From a checkpoint of a small image classifier.
Model: 1.54M parameters, arch resnet, norm batchnorm, activation silu, depths [3, 3, 3], widths [48, 80, 144].
Training: adamw at rate 0.0025, 7300 steps, batches of 512, held-out accuracy 100%.
Data: 194171 training examples, 19.2 epochs.
Rows from block 6, named by matrix and row number. Each number is 128 + 32 x the weight over its row's rms, rounded and kept within 0 to 255. All counts start at 0. Numbers have three digits each. After the name is the row's rms in percent of the matrix's.
# fc1: squeeze-excite reduce (model.blocks.6.se.fc1.weight, 18x144), inputs 0-143
fc1.0 076:123075089177102119085166089164110200078168135135091159137086156169116104153149061135087124109080121117105101073118088112149095103085114137160130176156093111154101171103129131103119143158087138115175129161142171134117162112111153121118128084160080139156105127172168160164114188115107176055110128174106151111174093105098104114121120073183186112083124112103108110076130157096142180088187112161075125119107105180133134119178163183108114
fc1.1 116:130082099165092079095179097175114137115139126154110184175072179137100087104140121136114109085089116087115125098120073119145097125115080128154110161151103115186098128076137131090112130195099110077147099158106158111105195118111126126125120101196102130159091130172164157156075136122127177096114089185119133118164117076090070084133112097138167091076116126075113109094123171084124176099152080155076109130077118174112120102159150154105066
fc1.2 080:132102110172100108100181105164102212090139109182088150151069161162097087153136094118114109100101101126102137080093082103130089095102119153168121169142091099168087169113135164112116137187093125115154132152133169129100170098117168111148111091175103136148114152186165157156119152104097177076097130195140102093154093074078092100112110096173192117069115104081101098108129165099119171099153107135089131119100097169127147130162166175093083
fc1.3 125:119091109162100068105159098173081133115133112148107147167083163132090105108118127126118100070095093085101126112099083094118091108120079114142098157133077087158069136071116130065086112170099097072135090158101140089080160100093112107125101107166116121155081129152149146147060151105109166118106087164131099105150092087074075081109101100140140076090102101080081107097104158098101163095148062139088103123075102172105116090147133131096080
fc1.4 040:182121088172105232112111097144151146102205126083134116110139102127151180157070102197101140122088151132162106107141124138131121133086114123147142193064110156121129124147081100128176150102100125118094117160144184123145090180151131120080119087125097099160119076104168204162142110167115154125157092134088122173093150149097105148084127087113177127131164111107145178089129114171135183114091119086173131195159152152139109095173080116151117
fc1.5 126:119174164115163181158083160129106099163114094133104088069176086081118164106076161125151096163165136159118153167131165104110162102153164091089094131079113120093131076162077153159112112084168105158076152112095132093118090112119088106152096158088159074110169154090107145114160089097100107160110160086147098113083112148164109159075104161083100165175102103135112130161084083174096115158096157083182091127169114118092092141115071085097129
fc1.6 089:117096104169116094112176104164103146115132128126129168163062162168122095132138125132123122079105125083117118122100073134143106129131092143137132143162086093187075168084135123094089152180117126092157091168128132130088194125123157129127127117184124141172085129183163125159090167124136179085125088187119122113169116046071072057133140116168167095087139117071091106097138176105136158107171086156079124122089117165139127102157161175104062
fc1.7 066:097069100169106084094162086153093224099138135137118157145090159178111118158154108083117130114087115124106117101128095124155097123111114152146127167190071092155069178119141139119090154154085143138187121135143157141087153109121153131136137107165115141127129134164157157128136192112141156069131122159100135115199104092102098064134125085173161116099143123091097120086151173099143189080194120177099128085127102175132119129138175198088071
fc1.8 033:129114131140131173107091127113166211074198146133128096128118138134130175119161086162100119129128053166125122092126122137164110107055155122161108209082111163069171109154153124167145140113088118169078179116095174168157102112060134118098117098141109058106176085117173222136152079132118125116139166124077170092135097090138173155121155120097158175120121142115139120129126096127117155096099145084150109128163147159156102172177128132132153
fc1.9 105:152122120139135121124188118148150142125141168115155165151079164163159099152162109149114163088127160098150115136145083157160133153123101175118173128156145151183144149100170097099134167197130178096171102150174122175149188149170186163111166138184130163156098103183137122151099145151155154098153106196107158150151158066108084076169174127162178104083171152092143158114181176116174141133147107157098170147098153156172160116134163198146089
fc1.10 147:121189171103181178174091178120132097167107102125129091069164082085137160120087161123167121170179147160129161177132170126121186123164168103091104115083144127101150078164097149173123125088180119166082163101117115098142106134139099122152120174088169092107168154095107127110165091120113109171122164095155115131077133151168132157105117182085102164171123115155137142171098081190115105179094174073187113124165126110105095156112078094120146
fc1.11 040:114159161114172212155099165123182124152136142113135132085158078090123176140060139124166141122172109128113154181122127112021180119154122126142132132056126121106161089119051156149136083095167113111067131130110136125140100094135122026135144168096172120141157119116109134153132108119093115175123111099154117102068123124160123102094090170102113142158103145122154138149117097162140110165117152026186087138117093112133089130142077121109120
fc1.12 095:123089104168101086095175103162082170111144116147106166153064175151095102132118111136113108076093096093106116107098082103130098105117092130160114162136065094167075152076115135102094125180100123099151100163119152109091164093109134117133119099183105129167083128175172137165091157108108179096108086186123109102150084086086086087108107105166167074087108105080077096091120165090118171104173093135092115130086098171113134102165139160079088
fc1.13 072:166153120105168153174154145114180137123143181098173164127123135131170120100169093163114191121149169113159092152179111163177161162132136156117178089172187176144171121133164081130162173159150163113171142117149096205172156166169165153100166164165148166133134081180106099124128120160172132080161106164088181171141167075141134089175167153135153141124170182133168163155176120129154091149118147141111160165136163123179121147135155151166127
fc1.14 065:116077093169100111104175098167086190125144105129115172137088153157102105131145124127110104092095111102106123114104078113157093118112102133161110165140088103169075152095136149109077129171102125108169095173107194116097166120117128121145109095163112133175104161197183167171105169107114192082109108168110126127175087081090085060115120109168176089094119114091099102097121155061119179107176107154090119115121104181121113121170153186113085
fc1.15 154:114176158102167178170090166115132093159113095132124083070174086075133161119090162112152108175170149170131159170139171119121172113157166095095096117075149126095153077171095148170129117086171109171082159098111122092144097124140091124148108162087165092106164154090101138108171088113109105162116161089156110132076133158167137165094110172090092165164117116152138135173082084180103111167089173076182103116168122110097100160112077084122144
fc1.16 137:126172156115163181166082163132113106161112093134114083076170084076118163113078156120158096174162137159116159167125162106105167100155159085094093127074120114090138077165079160162118109082161101167078157109102133090132087115126085105152097161084154075113164158099114153112168095103095107160109164090148100112085110155164122163081101169083104161163101101147117131165081086173096120165091159083182095121166114126088091149114081090100131
fc1.17 112:131076089170085066088175080168112140104138135149105167166070173153103100121142124132119114087087112095117112094114092119137074115109091139167131168149102105188088149081143130085111132189085118094152087152116154121099191120113134124129121088186102140163085129147163145154086157111124173080113093180125125124160112078095074097134119081156169092073129120077109111080130179086132173085162090156071122131083117173122136096147161152115072