A small image classifier, trained from scratch: widths [48, 80, 144].
Rows from block 4 of a small image classifier, named by matrix and row number. Rows with one number belong to one channel. Each number is 128 + 32 x the weight over its row's rms, rounded and kept within 0 to 255. All counts start at 0. Numbers have three digits each.
After each channel's rows are labels from the 100 images, of 14848, where the channel reaches its highest value: "colour at peak" is the nearest of a few named colours to the mean colour under the peak. Only what is clearly more common there than usual is listed. The data: microscope photos of single blood and bone marrow cells.
# convs0: first 3x3 conv (model.blocks.4.convs.0.weight, 80x80x3x3, each kernel summed), inputs 0-79
# convs1: second 3x3 conv (model.blocks.4.convs.1.weight, 80x80x3x3, transposed, each kernel summed), outputs 0-79

convs0.8:110129163123090162152110155137114155209126130163149094149141149156132124135116092144114131049132096117155133115167185129175128151205117150128086134130184153113143147110140080146182142080148102084152191156153196133109126120093096138097086203
convs1.8:141124101117115142126078130102115117088094057155171119118079175188119121081090127090124099103128098087144113096096099080177108101083092182146108067123153120088084092139161120092112089116124137098089120097198081101149088073111134142126120084
colour at peak: purple

convs0.12:093131128110081105143068109081158112111140096102139118097083117089128126115065094078118118152106073094072128130083113105113073081096077115122073092105124117068088107098159068095111093109086092122094133151109100132104125073119156150121074087
convs1.12:100101119163165106090130132166075165115102142207119122151149134130159098144110179120119138134155133175182175159180132163115171129146119139121101172189124064108149165155049099134144150184121152150182078138126111163101144122089071125153170143
colour at peak: white

convs0.76:120092072132148142071162145110099092063128140135132143088122147145091090084150139115093106110074152095146071093130094103147112142072147143146146163101139078142119070125070127116096128110129144112103070120142059082082087144120073115086137059
convs1.76:165183080117108158166124198100188120149151126107118138108138106117101172082145113160165078103107124113092121153125076131154098098067150114147153116114139167148132081097163175155093101115090082093128136144121149146213080145161194159119121082
colour at peak: purple

convs0.10:149113079139180131095195155119135124056130156125139150133137152153124128096177166119115121132119195122145107087177095117153125140061155148141178207131145099165132059138086171129097134136132141132153066117151060109138102161136103138130161061
convs1.10:151152093090076170171113146088146082171161115103126133088123118130070151078151070154139065096094106088091090133093082118161082104085156112143140102085142166149120080099174146147096085101096092076098144142120139134131074154147159121115088089
colour at peak: purple; black

convs0.72:093128170102053091170072078112142106131139101120127082106113100109116143123079065110107117135104068121102115104104128106102107131135083091091073082087121171084111137092181062113167123071141070115113182136099148129104121090124157116108091139
convs1.72:104093120121144117100065129153089142131089084201139114158118172184139094130092161112113116138162080157156153141122150120122149104135087173144084115171088066083115161145073089107152132190090146141137061095171088146129125087092093120153180129
colour at peak: white

convs0.60:110166119128154119108159126178121143163067127128088133149189115136128147144165147203117133121133155193151152103175121164107154179158112101104165142145100160147186165115066182176178181124162147099197153081124138125179133128150148106128165160
convs1.60:130088150123139153124141107091103102109088105129140100098080127097101101118136123083091127096101134046136103052094109077113103154121127127163128078097117133135087092132141107105101101100133137104064117127143119030087120122097096037078086123
colour at peak: pink

convs0.75:095159182109057150172080123123149133171136103152151086130129134133123153136092058133109134112127071126151127111137157123154119148171089125126068103105175180093134150103165056135176135055150108096138200153136169143113131098113152135105078177
convs1.75:121103119127133131116055129133093135119085077187160114138104176198131091109077152099113103129148062138148139122112135109146135092112081181145070092152119095075104139152103080099145117161085140122121066082187071129138109079087112126138169110
colour at peak: purple

convs0.3:103156109120159113126156128184145143147093122118082122158189113132128154145158159194114130109153151175153147113171122157114149197152119101110156143143124160144175167133042177171177190121152129087195153082121124120186123135148164094122178160
convs1.3:135092148131145141128152113094092111111091116132151094097084126098104100125136140078083129090098141050142109051103116085109112155115133120157122082103116154140094093126131104105100101083130148105076119129144115021094126129085094051075074117
colour at peak: pink

convs0.9:099113062121137136067143137096097093080115124120121136096114140131089073082134131101097096074097131086127078121106097104137085126082140132144125142103134092132111067116061111101092115110138148086088053135134076093076090134110083101096116055
convs1.9:173190080129130164151132195107191131153164137120108150106144102102111197081139136155151070114114130121115129173137074142154110104081154110157147125144165156145142086101154168168104112143103087091145150164115170169192085152154172189130139088
colour at peak: purple

convs0.36:145118073139176130082193151122128115052129152124128151124135150149117117095169164117115117133109192119144105086166090116147126139060154146141174202128139092161127060132080162127096133135130139128143061115148052105134105157131098134127161055
convs1.36:151156087094079164173114151088148088175155118096119133096126116128067156080150067156138070093099105091084094138098073117156081103079154110145142105084136167149122080094176147146096088110093090081102144146120144135133078150150166124115096086
colour at peak: purple; black

convs0.30:093117172098054078167077069113126101122137103111118083100115099113117136131082067114107122138104075120103114102098122114093112139129086081089082076082113172086115143088181077120168126071145069120107176127098153129099129092125153100107101141
convs1.30:106101118111143115099059127151096135136091073192134114161113174181135097131089163104117121139169072157149150136115150117117146108133079170148082103169083077079108159151077092102157136187099143146127058092170087145126126080100100124158172122
colour at peak: white

convs0.0:127095078135157135080176149114096096057122144131132147100131149150096095086158146115095106119081170104143077083147097107148115140065148145141156186106137078147121065122085141119101126114126142120119071113148054080099089149121074118096149056
convs1.0:165179080105104160162120186094183107156145121103115138108132107123094167078147101158161075107113118108084117149113074126159089098067147111144152112106137166150126077097169172150099092121088083089115140143122149145192073143162194150127118080
colour at peak: purple

convs0.46:154118081139184131096199155125135126059129155123136151141139151151126133101179167125121123130126196125146116087178093121152129142066155148143184206134146104168134063141083176132098137141134145132160069115150062116143107163139106137138163063
convs1.46:147149098090080169170114140086140077176158112106130132083122120131063145080152067154130067089091107085095085129090088114158082105089159113144138103080141165151121084094169142148093084101097096077093144145120139126125078157146153119111084092
colour at peak: black; purple

convs0.62:123097068130149138076161145107109089060134137134130141088118145146087095079150135111092103113078152098144071094123096101146107138064147144144152157096137078145115066130078134112096126117130145114108071121145051085089085145127080122086137054
convs1.62:159181081114106159159122198094178115151143124102113138112135108116100165080145117156167066105113125107083121151124071127151094095066152111149152117116140167148129077094169175150097097116093077089128135138122156147201074147159189147125127077
colour at peak: purple

convs0.16:090110187098067105153098089121100106182121122126120108114139116139130130148101085146115136119108096123126124118090167134112119157184098097103089091095119171098143163090166088145203147079159094102105203123115204145085141106121118084112111208
convs1.16:128102127114125129109043115121110122108090055167135115142091181170129109102078147083121112128152061127130132104100130095120125112113075175154072065138084117077087119163119081085137114152109139130101075083197087123118100070103120134139137110
colour at peak: white