Rows from block 6 of a small image classifier, named by matrix and row number. Rows with one number belong to one channel. Each number is 50 + 10 x the weight over its row's rms, rounded and kept within 0 to 99. All counts start at 0. After the name is the row's rms in percent of the matrix's.
After each channel's rows are labels from the 100 images, of 14848, where the channel reaches its highest value: "top examples" is what is common among them. Only what is clearly more common there than usual is listed. The data: microscope photos of single blood and bone marrow cells. In brackets: how many of the 100.
# convs0: first 3x3 conv, stride 2 (model.blocks.6.convs.0.weight, 144x80x3x3, each kernel summed), inputs 27-53
# convs1: second 3x3 conv (model.blocks.6.convs.1.weight, 144x144x3x3, transposed, each kernel summed), outputs 24-47

convs0.130 103:52 32 40 45 41 52 59 42 36 42 42 28 46 52 46 43 36 48 56 44 58 51 28 45 52 54 47
convs1.130 150:48 54 44 52 45 45 38 40 45 37 50 48 32 48 35 48 50 36 50 38 31 48 55 47
top examples: cell type: lymphocyte (39)

convs0.65 108:47 36 40 44 42 47 53 42 39 42 46 22 43 48 46 40 27 49 53 43 49 50 28 48 54 50 43
convs1.65 132:46 56 38 52 44 47 36 43 46 42 52 46 32 51 32 48 55 40 52 35 34 46 56 46
top examples: cell type: lymphocyte (34)

convs0.25 110:50 32 43 23 42 50 38 47 30 40 46 33 48 45 50 48 30 56 51 45 52 55 24 50 51 55 49
convs1.25 093:48 55 45 51 44 49 46 54 38 48 42 48 36 43 42 46 45 42 45 44 40 53 69 54
top examples: cell type: lymphocyte (40); cell type: erythroblast (37)

convs0.87 104:51 34 42 34 39 47 47 47 34 40 43 26 48 45 51 48 30 52 50 45 50 53 25 49 52 51 48
convs1.87 108:46 55 40 54 45 48 41 51 42 42 47 46 35 48 39 49 49 43 49 39 39 48 64 49
top examples: cell type: lymphocyte (41)

convs0.48 093:50 36 42 44 55 56 59 43 33 48 43 30 48 51 46 44 33 51 57 44 63 54 26 50 48 60 48
convs1.48 113:51 54 48 52 45 43 41 37 46 40 49 49 29 47 37 45 49 31 48 37 33 49 59 48
top examples: cell type: lymphocyte (40)

convs0.64 101:52 30 43 47 44 56 59 44 33 45 45 32 49 55 46 45 38 50 59 46 64 54 28 49 45 57 51
convs1.64 148:49 52 47 53 45 45 38 37 45 38 49 49 30 47 36 46 49 31 48 39 34 48 57 48
top examples: cell type: lymphocyte (35)

convs0.93 108:39 42 33 29 46 48 32 40 41 45 44 30 37 47 41 39 32 54 49 44 49 50 34 50 51 51 37
convs1.93 073:44 52 39 45 48 51 42 42 38 43 49 46 32 50 36 53 44 34 51 33 35 52 63 54
top examples: cell type: lymphocyte (46)

convs0.135 083:49 50 39 30 59 44 43 49 46 52 40 36 44 31 49 45 37 63 40 39 50 46 38 41 62 56 42
convs1.135 066:68 57 45 41 44 58 59 42 54 58 48 46 27 44 50 58 45 40 45 38 47 65 63 65
top examples: cell type: erythroblast (42); cell type: lymphocyte (34)

convs0.73 106:52 34 42 41 40 47 54 46 36 42 44 22 46 46 49 45 30 50 54 44 50 51 24 48 55 51 47
convs1.73 133:46 56 41 54 45 47 38 48 45 39 50 48 34 50 33 48 54 43 51 39 36 47 60 46
top examples: cell type: lymphocyte (39)

convs0.88 096:46 44 42 55 58 39 46 39 50 43 39 36 44 37 46 47 49 39 38 44 31 34 42 38 63 39 44
convs1.88 104:42 51 64 32 66 35 63 40 45 70 47 67 47 52 61 42 55 40 45 57 62 32 64 32
top examples: cell type: lymphocyte (38)

convs0.138 086:47 64 60 66 70 50 47 41 48 48 32 45 51 40 50 49 38 45 42 48 37 51 49 45 47 42 46
convs1.138 106:43 47 56 32 60 36 63 46 43 57 38 58 58 41 62 35 54 52 34 51 57 35 57 32
top examples: cell type: lymphocyte (42)

convs0.58 097:58 32 44 48 46 56 63 45 33 45 43 34 50 57 47 48 41 50 58 46 64 55 29 53 49 56 51
convs1.58 144:50 52 47 55 45 45 39 36 45 37 48 49 32 46 40 45 49 30 47 40 37 49 58 48
top examples: cell type: lymphocyte (34)

convs0.30 105:41 43 32 31 48 47 36 41 42 46 43 29 37 45 42 40 34 55 49 43 49 49 34 49 56 51 38
convs1.30 078:45 51 39 41 49 49 43 39 39 43 51 48 29 48 37 50 45 32 52 31 35 52 64 53
top examples: cell type: lymphocyte (45); cell type: erythroblast (33)

convs0.63 099:37 43 39 36 45 42 42 40 45 44 43 29 37 41 41 38 31 45 47 45 42 47 40 40 56 44 38
convs1.63 092:39 50 35 45 48 47 36 38 39 39 49 45 33 49 34 49 51 36 50 34 34 45 58 44
top examples: smear: peripheral blood (62)

convs0.55 124:54 37 51 35 42 30 52 49 46 40 39 54 51 39 53 61 64 37 39 36 31 24 38 41 54 37 52
convs1.55 122:42 41 77 37 67 32 51 48 41 58 43 75 48 45 54 35 47 42 39 62 52 35 54 33
top examples: smear: peripheral blood (100); cell type: segmented neutrophil (46)

convs0.53 088:48 67 58 59 76 46 51 48 44 46 37 44 52 45 56 52 35 44 49 50 37 50 50 49 49 43 49
convs1.53 101:47 46 59 32 61 35 61 50 44 56 39 60 58 46 59 33 54 51 34 54 57 35 63 31
top examples: cell type: lymphocyte (36); cell type: erythroblast (32)

convs0.90 093:53 35 41 45 50 56 59 44 34 49 44 32 49 54 44 44 35 52 57 45 66 55 27 52 44 58 48
convs1.90 121:52 52 48 54 43 45 41 35 46 39 48 47 30 47 41 45 49 30 47 37 36 49 58 48
top examples: cell type: lymphocyte (35)

convs0.28 107:48 32 39 46 34 49 57 39 41 42 46 30 43 50 44 41 38 45 53 41 52 50 35 40 41 49 44
convs1.28 126:47 54 40 52 43 47 36 41 45 32 51 45 35 51 36 48 52 36 52 37 35 48 54 48
top examples: smear: peripheral blood (70); cell type: lymphocyte (36)

convs0.119 108:53 36 43 40 44 46 49 48 34 41 44 20 49 45 50 47 27 54 52 44 50 51 22 52 53 52 48
convs1.119 109:48 59 39 55 43 47 40 52 46 42 49 47 34 51 36 47 55 44 50 38 35 48 62 47
top examples: cell type: lymphocyte (38); cell type: erythroblast (33)

convs0.113 065:41 56 51 58 56 35 38 47 58 48 54 41 39 51 38 47 33 47 46 52 39 30 55 58 43 42 39
convs1.113 070:45 61 62 35 70 45 52 43 50 40 53 64 57 47 50 50 58 47 46 55 45 45 30 45
top examples: cell type: erythroblast (46)

convs0.45 119:56 33 48 29 40 36 53 52 42 40 36 53 51 34 56 59 64 42 40 34 39 30 32 38 52 42 53
convs1.45 102:43 43 79 38 67 32 48 50 38 55 43 75 48 44 51 34 49 42 39 63 48 38 58 36
top examples: smear: peripheral blood (100); cell type: segmented neutrophil (48)

convs0.95 102:51 35 38 43 50 53 54 44 36 45 46 27 44 48 45 42 31 51 53 44 55 52 23 52 50 55 46
convs1.95 112:49 55 44 52 44 44 41 43 45 39 50 48 29 49 36 46 51 35 50 36 33 49 59 47
top examples: cell type: lymphocyte (39)

convs0.141 089:52 42 42 45 62 57 59 43 35 53 41 30 49 48 45 43 33 55 54 42 66 56 30 49 47 64 47
convs1.141 099:54 53 48 52 42 44 43 34 47 40 48 47 28 46 41 44 49 30 45 34 36 49 61 49
top examples: cell type: lymphocyte (38); cell type: erythroblast (32)

convs0.121 093:49 47 41 48 62 57 60 40 44 58 41 33 49 52 43 42 35 59 56 44 69 57 43 49 45 66 50
convs1.121 089:57 50 46 52 44 46 45 28 45 38 46 47 29 44 43 44 47 27 44 34 39 52 59 49
top examples: cell type: lymphocyte (35); cell type: erythroblast (34)

convs0.27 097:49 37 39 29 49 48 45 43 33 40 45 26 44 45 48 45 27 52 51 44 50 52 29 52 57 53 44
convs1.27 103:48 55 39 51 45 47 42 45 44 42 46 47 36 46 36 47 52 42 49 38 40 47 66 46
top examples: cell type: lymphocyte (41); cell type: erythroblast (33)