A small image classifier, trained from scratch.
Training: adamw at rate 0.0025, 7300 steps, batches of 512, held-out accuracy 100%.
Rows from block 6 of a small image classifier, named by matrix and row number. Rows with one number belong to one channel. Each number is 50 + 10 x the weight over its row's rms, rounded and kept within 0 to 99. All counts start at 0.
After each channel's rows are labels from the 100 images, of 14848, where the channel reaches its highest value: "place" is the part of the image that holds the peak. Only what is clearly more common there than usual is listed. The data: microscope photos of single blood and bone marrow cells. In brackets: how many of the 100.
# convs0: first 3x3 conv, stride 2 (model.blocks.6.convs.0.weight, 144x80x3x3, each kernel summed), inputs 0-26
# convs1: second 3x3 conv (model.blocks.6.convs.1.weight, 144x144x3x3, transposed, each kernel summed), outputs 0-23

convs0.49:39 45 36 33 43 47 36 51 49 42 52 38 32 52 46 44 37 50 47 44 45 48 36 46 35 52 40
convs1.49:46 42 39 57 35 36 36 72 38 48 52 69 35 59 45 56 47 69 65 30 74 51 47 25
place: centre (84)

convs0.142:44 43 34 38 44 38 32 43 50 42 52 39 34 51 45 38 32 51 45 47 47 51 37 36 36 47 44
convs1.142:49 38 33 55 37 37 38 71 34 50 52 60 33 58 48 56 50 68 59 31 69 47 46 30
place: top left (33); top centre (28)

convs0.28:44 47 29 45 48 35 30 50 52 45 54 36 44 43 49 37 35 56 39 51 52 57 30 39 32 52 48
convs1.28:52 39 34 61 38 38 36 70 34 55 52 53 34 58 50 51 51 74 59 32 71 49 44 32
place: centre (44)

convs0.140:57 36 61 59 44 72 71 53 53 60 40 57 57 38 63 71 66 66 48 52 64 63 55 43 44 46 46
convs1.140:47 49 52 54 53 44 54 65 51 49 38 60 56 41 53 46 42 58 53 37 59 60 48 40
place: centre (47)

convs0.53:43 49 49 31 62 49 40 38 50 52 44 43 35 42 26 45 40 48 70 52 43 37 55 62 58 38 52
convs1.53:31 50 53 42 52 49 54 37 55 48 42 55 54 41 34 57 33 42 56 61 44 45 41 63
place: middle right (80)

convs0.4:41 43 50 43 31 36 38 27 34 44 45 54 54 49 45 44 39 35 55 46 39 46 47 56 46 38 35
convs1.4:36 41 55 41 42 41 44 55 51 47 55 56 54 46 30 72 45 50 66 46 54 34 42 51
place: middle right (29)

convs0.51:45 43 52 40 27 37 45 24 34 45 42 50 59 47 42 43 47 37 50 45 39 48 47 48 54 33 39
convs1.51:38 43 54 42 46 44 47 43 52 48 49 53 54 45 27 72 40 41 55 54 47 35 40 56
place: middle right (27)

convs0.40:44 38 38 40 43 45 38 50 47 40 46 38 35 54 47 46 37 49 45 42 42 43 39 39 37 52 41
convs1.40:40 43 41 55 32 36 34 65 39 44 53 68 32 57 52 63 52 64 70 32 67 51 46 25
place: centre (97)

convs0.57:44 42 55 40 32 35 49 25 33 46 39 49 60 46 43 43 49 37 49 46 40 49 46 48 56 33 44
convs1.57:35 43 54 43 47 43 47 43 51 48 47 53 56 40 26 71 39 42 54 55 47 38 39 57
place: middle right (34)

convs0.116:43 29 49 46 62 28 48 50 40 51 40 27 45 51 51 45 40 60 57 46 43 55 41 43 58 45 62
convs1.116:34 46 57 45 51 44 52 45 54 52 43 56 59 42 27 69 37 51 54 51 49 40 36 52
place: top right (28)

convs0.29:37 48 33 37 38 44 30 37 47 44 41 46 46 48 37 43 26 48 56 50 42 43 47 37 46 37 44
convs1.29:42 38 43 48 46 35 47 63 47 46 41 58 29 68 42 60 39 56 55 39 66 46 43 32
place: top centre (47); centre (46)

convs0.113:46 44 40 57 26 53 51 38 46 35 52 69 38 58 38 44 49 50 60 37 42 33 53 60 55 40 23
convs1.113:30 43 53 39 59 42 59 28 50 34 49 51 53 44 43 56 41 27 37 58 38 47 40 50
place: centre (79)

convs0.120:49 34 64 46 36 53 75 46 46 53 47 46 54 52 55 61 69 43 34 50 48 54 31 38 42 51 36
convs1.120:47 57 64 60 51 48 53 63 57 55 48 62 67 38 54 58 41 57 58 42 56 58 46 43
place: bottom left (28)

convs0.125:57 29 64 53 48 62 70 56 55 46 42 49 57 47 68 59 70 67 45 42 65 69 44 37 42 52 45
convs1.125:46 45 52 58 55 44 56 67 51 55 47 64 57 48 46 53 41 64 56 31 59 55 46 37
place: centre (69)

convs0.36:47 49 38 38 53 45 41 56 52 49 58 25 33 56 53 47 40 51 47 55 48 53 20 49 33 62 49
convs1.36:49 36 34 67 27 39 27 58 28 63 47 59 36 56 45 54 47 59 62 39 60 53 44 36
place: centre (92)

convs0.76:42 35 55 49 54 39 56 33 32 57 44 46 56 53 41 64 56 22 41 54 33 39 40 40 41 44 48
convs1.76:40 52 68 53 49 45 51 47 59 53 44 54 71 39 31 74 39 45 49 54 49 41 39 54
place: top centre (34); top right (29)

convs0.114:34 42 38 43 39 47 29 35 45 40 40 50 44 46 38 41 32 41 54 47 43 44 51 47 37 38 50
convs1.114:35 40 41 45 39 32 39 50 43 44 39 56 25 66 42 55 38 46 51 43 52 52 50 35
place: top left (31)

convs0.26:47 27 43 51 48 46 46 50 36 46 44 41 33 50 57 52 48 35 46 49 41 48 38 44 31 51 50
convs1.26:37 36 42 50 37 32 40 58 41 52 50 69 49 46 61 68 55 60 68 38 49 63 61 39
place: middle left (28); bottom centre (27)

convs0.135:48 42 43 48 45 39 48 53 35 43 46 44 29 60 51 48 42 45 49 48 33 30 46 41 47 56 52
convs1.135:36 47 46 53 33 45 35 48 44 44 47 70 42 47 59 55 50 46 68 41 53 68 55 39
place: centre (99)

convs0.115:61 49 37 44 52 46 41 54 42 49 64 33 29 66 56 51 39 43 53 54 40 41 34 57 35 62 48
convs1.115:43 35 30 61 21 39 22 46 27 59 46 65 32 50 45 48 46 46 61 47 47 57 47 43
place: centre (96)

convs0.138:44 48 49 37 60 41 37 44 45 51 37 45 35 42 37 35 38 53 72 49 40 35 53 61 62 41 57
convs1.138:34 48 51 39 56 51 56 39 52 47 41 55 52 42 34 55 31 41 54 61 46 41 40 64
place: middle right (77)

convs0.139:69 26 54 70 39 51 44 35 33 57 57 59 50 56 66 60 46 33 47 53 43 45 64 64 49 46 60
convs1.139:40 49 53 42 50 47 52 34 54 49 43 47 58 39 40 54 48 30 41 59 27 62 55 61
place: centre (88)

convs0.70:35 45 52 42 53 36 61 51 39 56 38 40 38 61 39 49 50 47 65 52 33 40 37 44 60 48 52
convs1.70:31 48 58 44 54 46 55 40 57 48 37 63 59 41 40 60 26 46 55 57 44 48 35 55
place: middle right (27)

convs0.118:40 40 37 41 42 42 34 38 44 40 41 42 44 51 43 44 28 53 49 45 42 44 45 33 36 38 46
convs1.118:47 43 51 56 46 37 48 67 49 46 50 51 34 69 56 63 46 56 58 31 59 50 50 22
place: centre (53)

convs0.88:42 45 47 41 40 39 33 24 39 44 47 50 48 45 39 43 35 41 57 47 40 44 45 57 46 36 38
convs1.88:33 44 54 39 44 41 47 56 53 48 52 54 56 44 28 69 44 50 64 51 59 36 43 53
place: middle right (88)

convs0.97:55 40 61 51 62 42 74 30 33 50 51 55 53 57 33 57 69 30 42 48 37 38 41 47 46 40 45
convs1.97:54 62 74 61 63 60 63 44 67 55 46 46 71 48 40 67 41 33 48 55 42 54 40 48
place: top centre (35); top right (29)

convs0.133:36 49 42 42 39 39 31 30 42 39 44 57 42 47 40 37 28 41 62 43 42 41 53 52 48 37 40
convs1.133:32 40 49 34 44 37 44 45 48 35 47 51 42 48 38 57 40 35 59 58 47 42 46 53
place: top centre (35)

convs0.90:50 51 35 41 55 43 41 59 54 48 64 26 37 59 54 46 42 53 42 57 51 57 20 49 35 62 48
convs1.90:51 36 35 69 27 38 26 58 28 67 47 56 36 59 47 52 47 59 60 39 58 53 45 38
place: centre (77)

convs0.91:41 39 35 31 44 41 33 37 46 46 48 38 39 50 43 43 31 49 47 49 43 47 41 33 36 39 41
convs1.91:53 40 40 55 43 39 43 74 40 47 50 58 34 66 51 60 51 70 61 31 70 45 46 27
place: centre (44); top centre (39)

convs0.96:48 41 37 38 43 46 33 45 49 39 52 37 33 53 48 42 35 48 45 43 46 48 39 43 35 47 42
convs1.96:47 40 35 57 37 38 37 69 36 51 52 64 31 62 51 61 52 67 62 30 70 47 46 24
place: top centre (30); top left (30)

convs0.110:43 40 55 40 32 36 51 27 33 48 39 47 59 47 44 46 50 36 45 47 39 49 43 45 52 34 41
convs1.110:36 44 56 46 46 43 47 46 52 50 47 53 59 41 25 74 41 45 55 53 49 36 39 56
place: top right (27)

convs0.72:45 24 67 49 51 43 73 54 43 51 38 37 52 49 63 56 58 60 44 44 52 61 45 26 47 51 50
convs1.72:39 47 56 52 54 44 55 62 54 54 44 59 62 40 39 61 41 62 56 29 57 49 40 41
place: middle right (44); centre (35)

convs0.98:50 49 36 43 49 43 42 53 43 46 58 33 28 62 52 45 38 49 48 52 41 46 27 47 34 56 50
convs1.98:47 37 29 67 26 40 25 56 27 61 49 64 33 57 45 53 49 56 62 38 59 56 46 36
place: centre (96)

convs0.63:48 39 34 37 41 40 32 41 47 41 48 40 37 53 46 41 30 50 46 43 43 46 41 35 34 44 42
convs1.63:43 39 35 52 39 36 39 69 35 45 51 59 30 60 51 62 50 66 64 31 67 47 43 27
place: top centre (33); top left (31)

convs0.104:38 44 38 33 42 45 43 50 47 48 54 31 28 51 47 49 42 49 41 49 45 48 28 43 40 51 40
convs1.104:52 46 44 60 43 42 44 77 44 51 51 69 42 61 48 55 47 76 66 28 79 50 46 26
place: centre (66)

convs0.22:41 40 31 36 41 40 31 40 49 41 49 40 38 48 44 39 32 50 45 44 45 46 39 36 38 42 40
convs1.22:53 41 37 57 41 38 41 70 38 49 57 58 32 67 51 59 51 66 56 29 66 44 47 30
place: top left (71)

convs0.44:51 53 39 35 51 44 38 56 47 52 62 27 30 59 50 50 37 48 52 56 42 45 25 58 38 62 47
convs1.44:45 35 33 63 26 38 26 55 28 62 44 65 34 56 42 53 45 56 64 42 57 55 44 41
place: centre (94)

convs0.61:41 49 51 43 42 34 40 24 36 45 49 49 38 47 37 43 39 39 57 48 38 40 44 60 51 34 40
convs1.61:34 46 56 37 50 44 52 52 56 45 53 54 57 44 30 65 42 49 65 53 53 37 43 57
place: bottom right (55); middle right (33)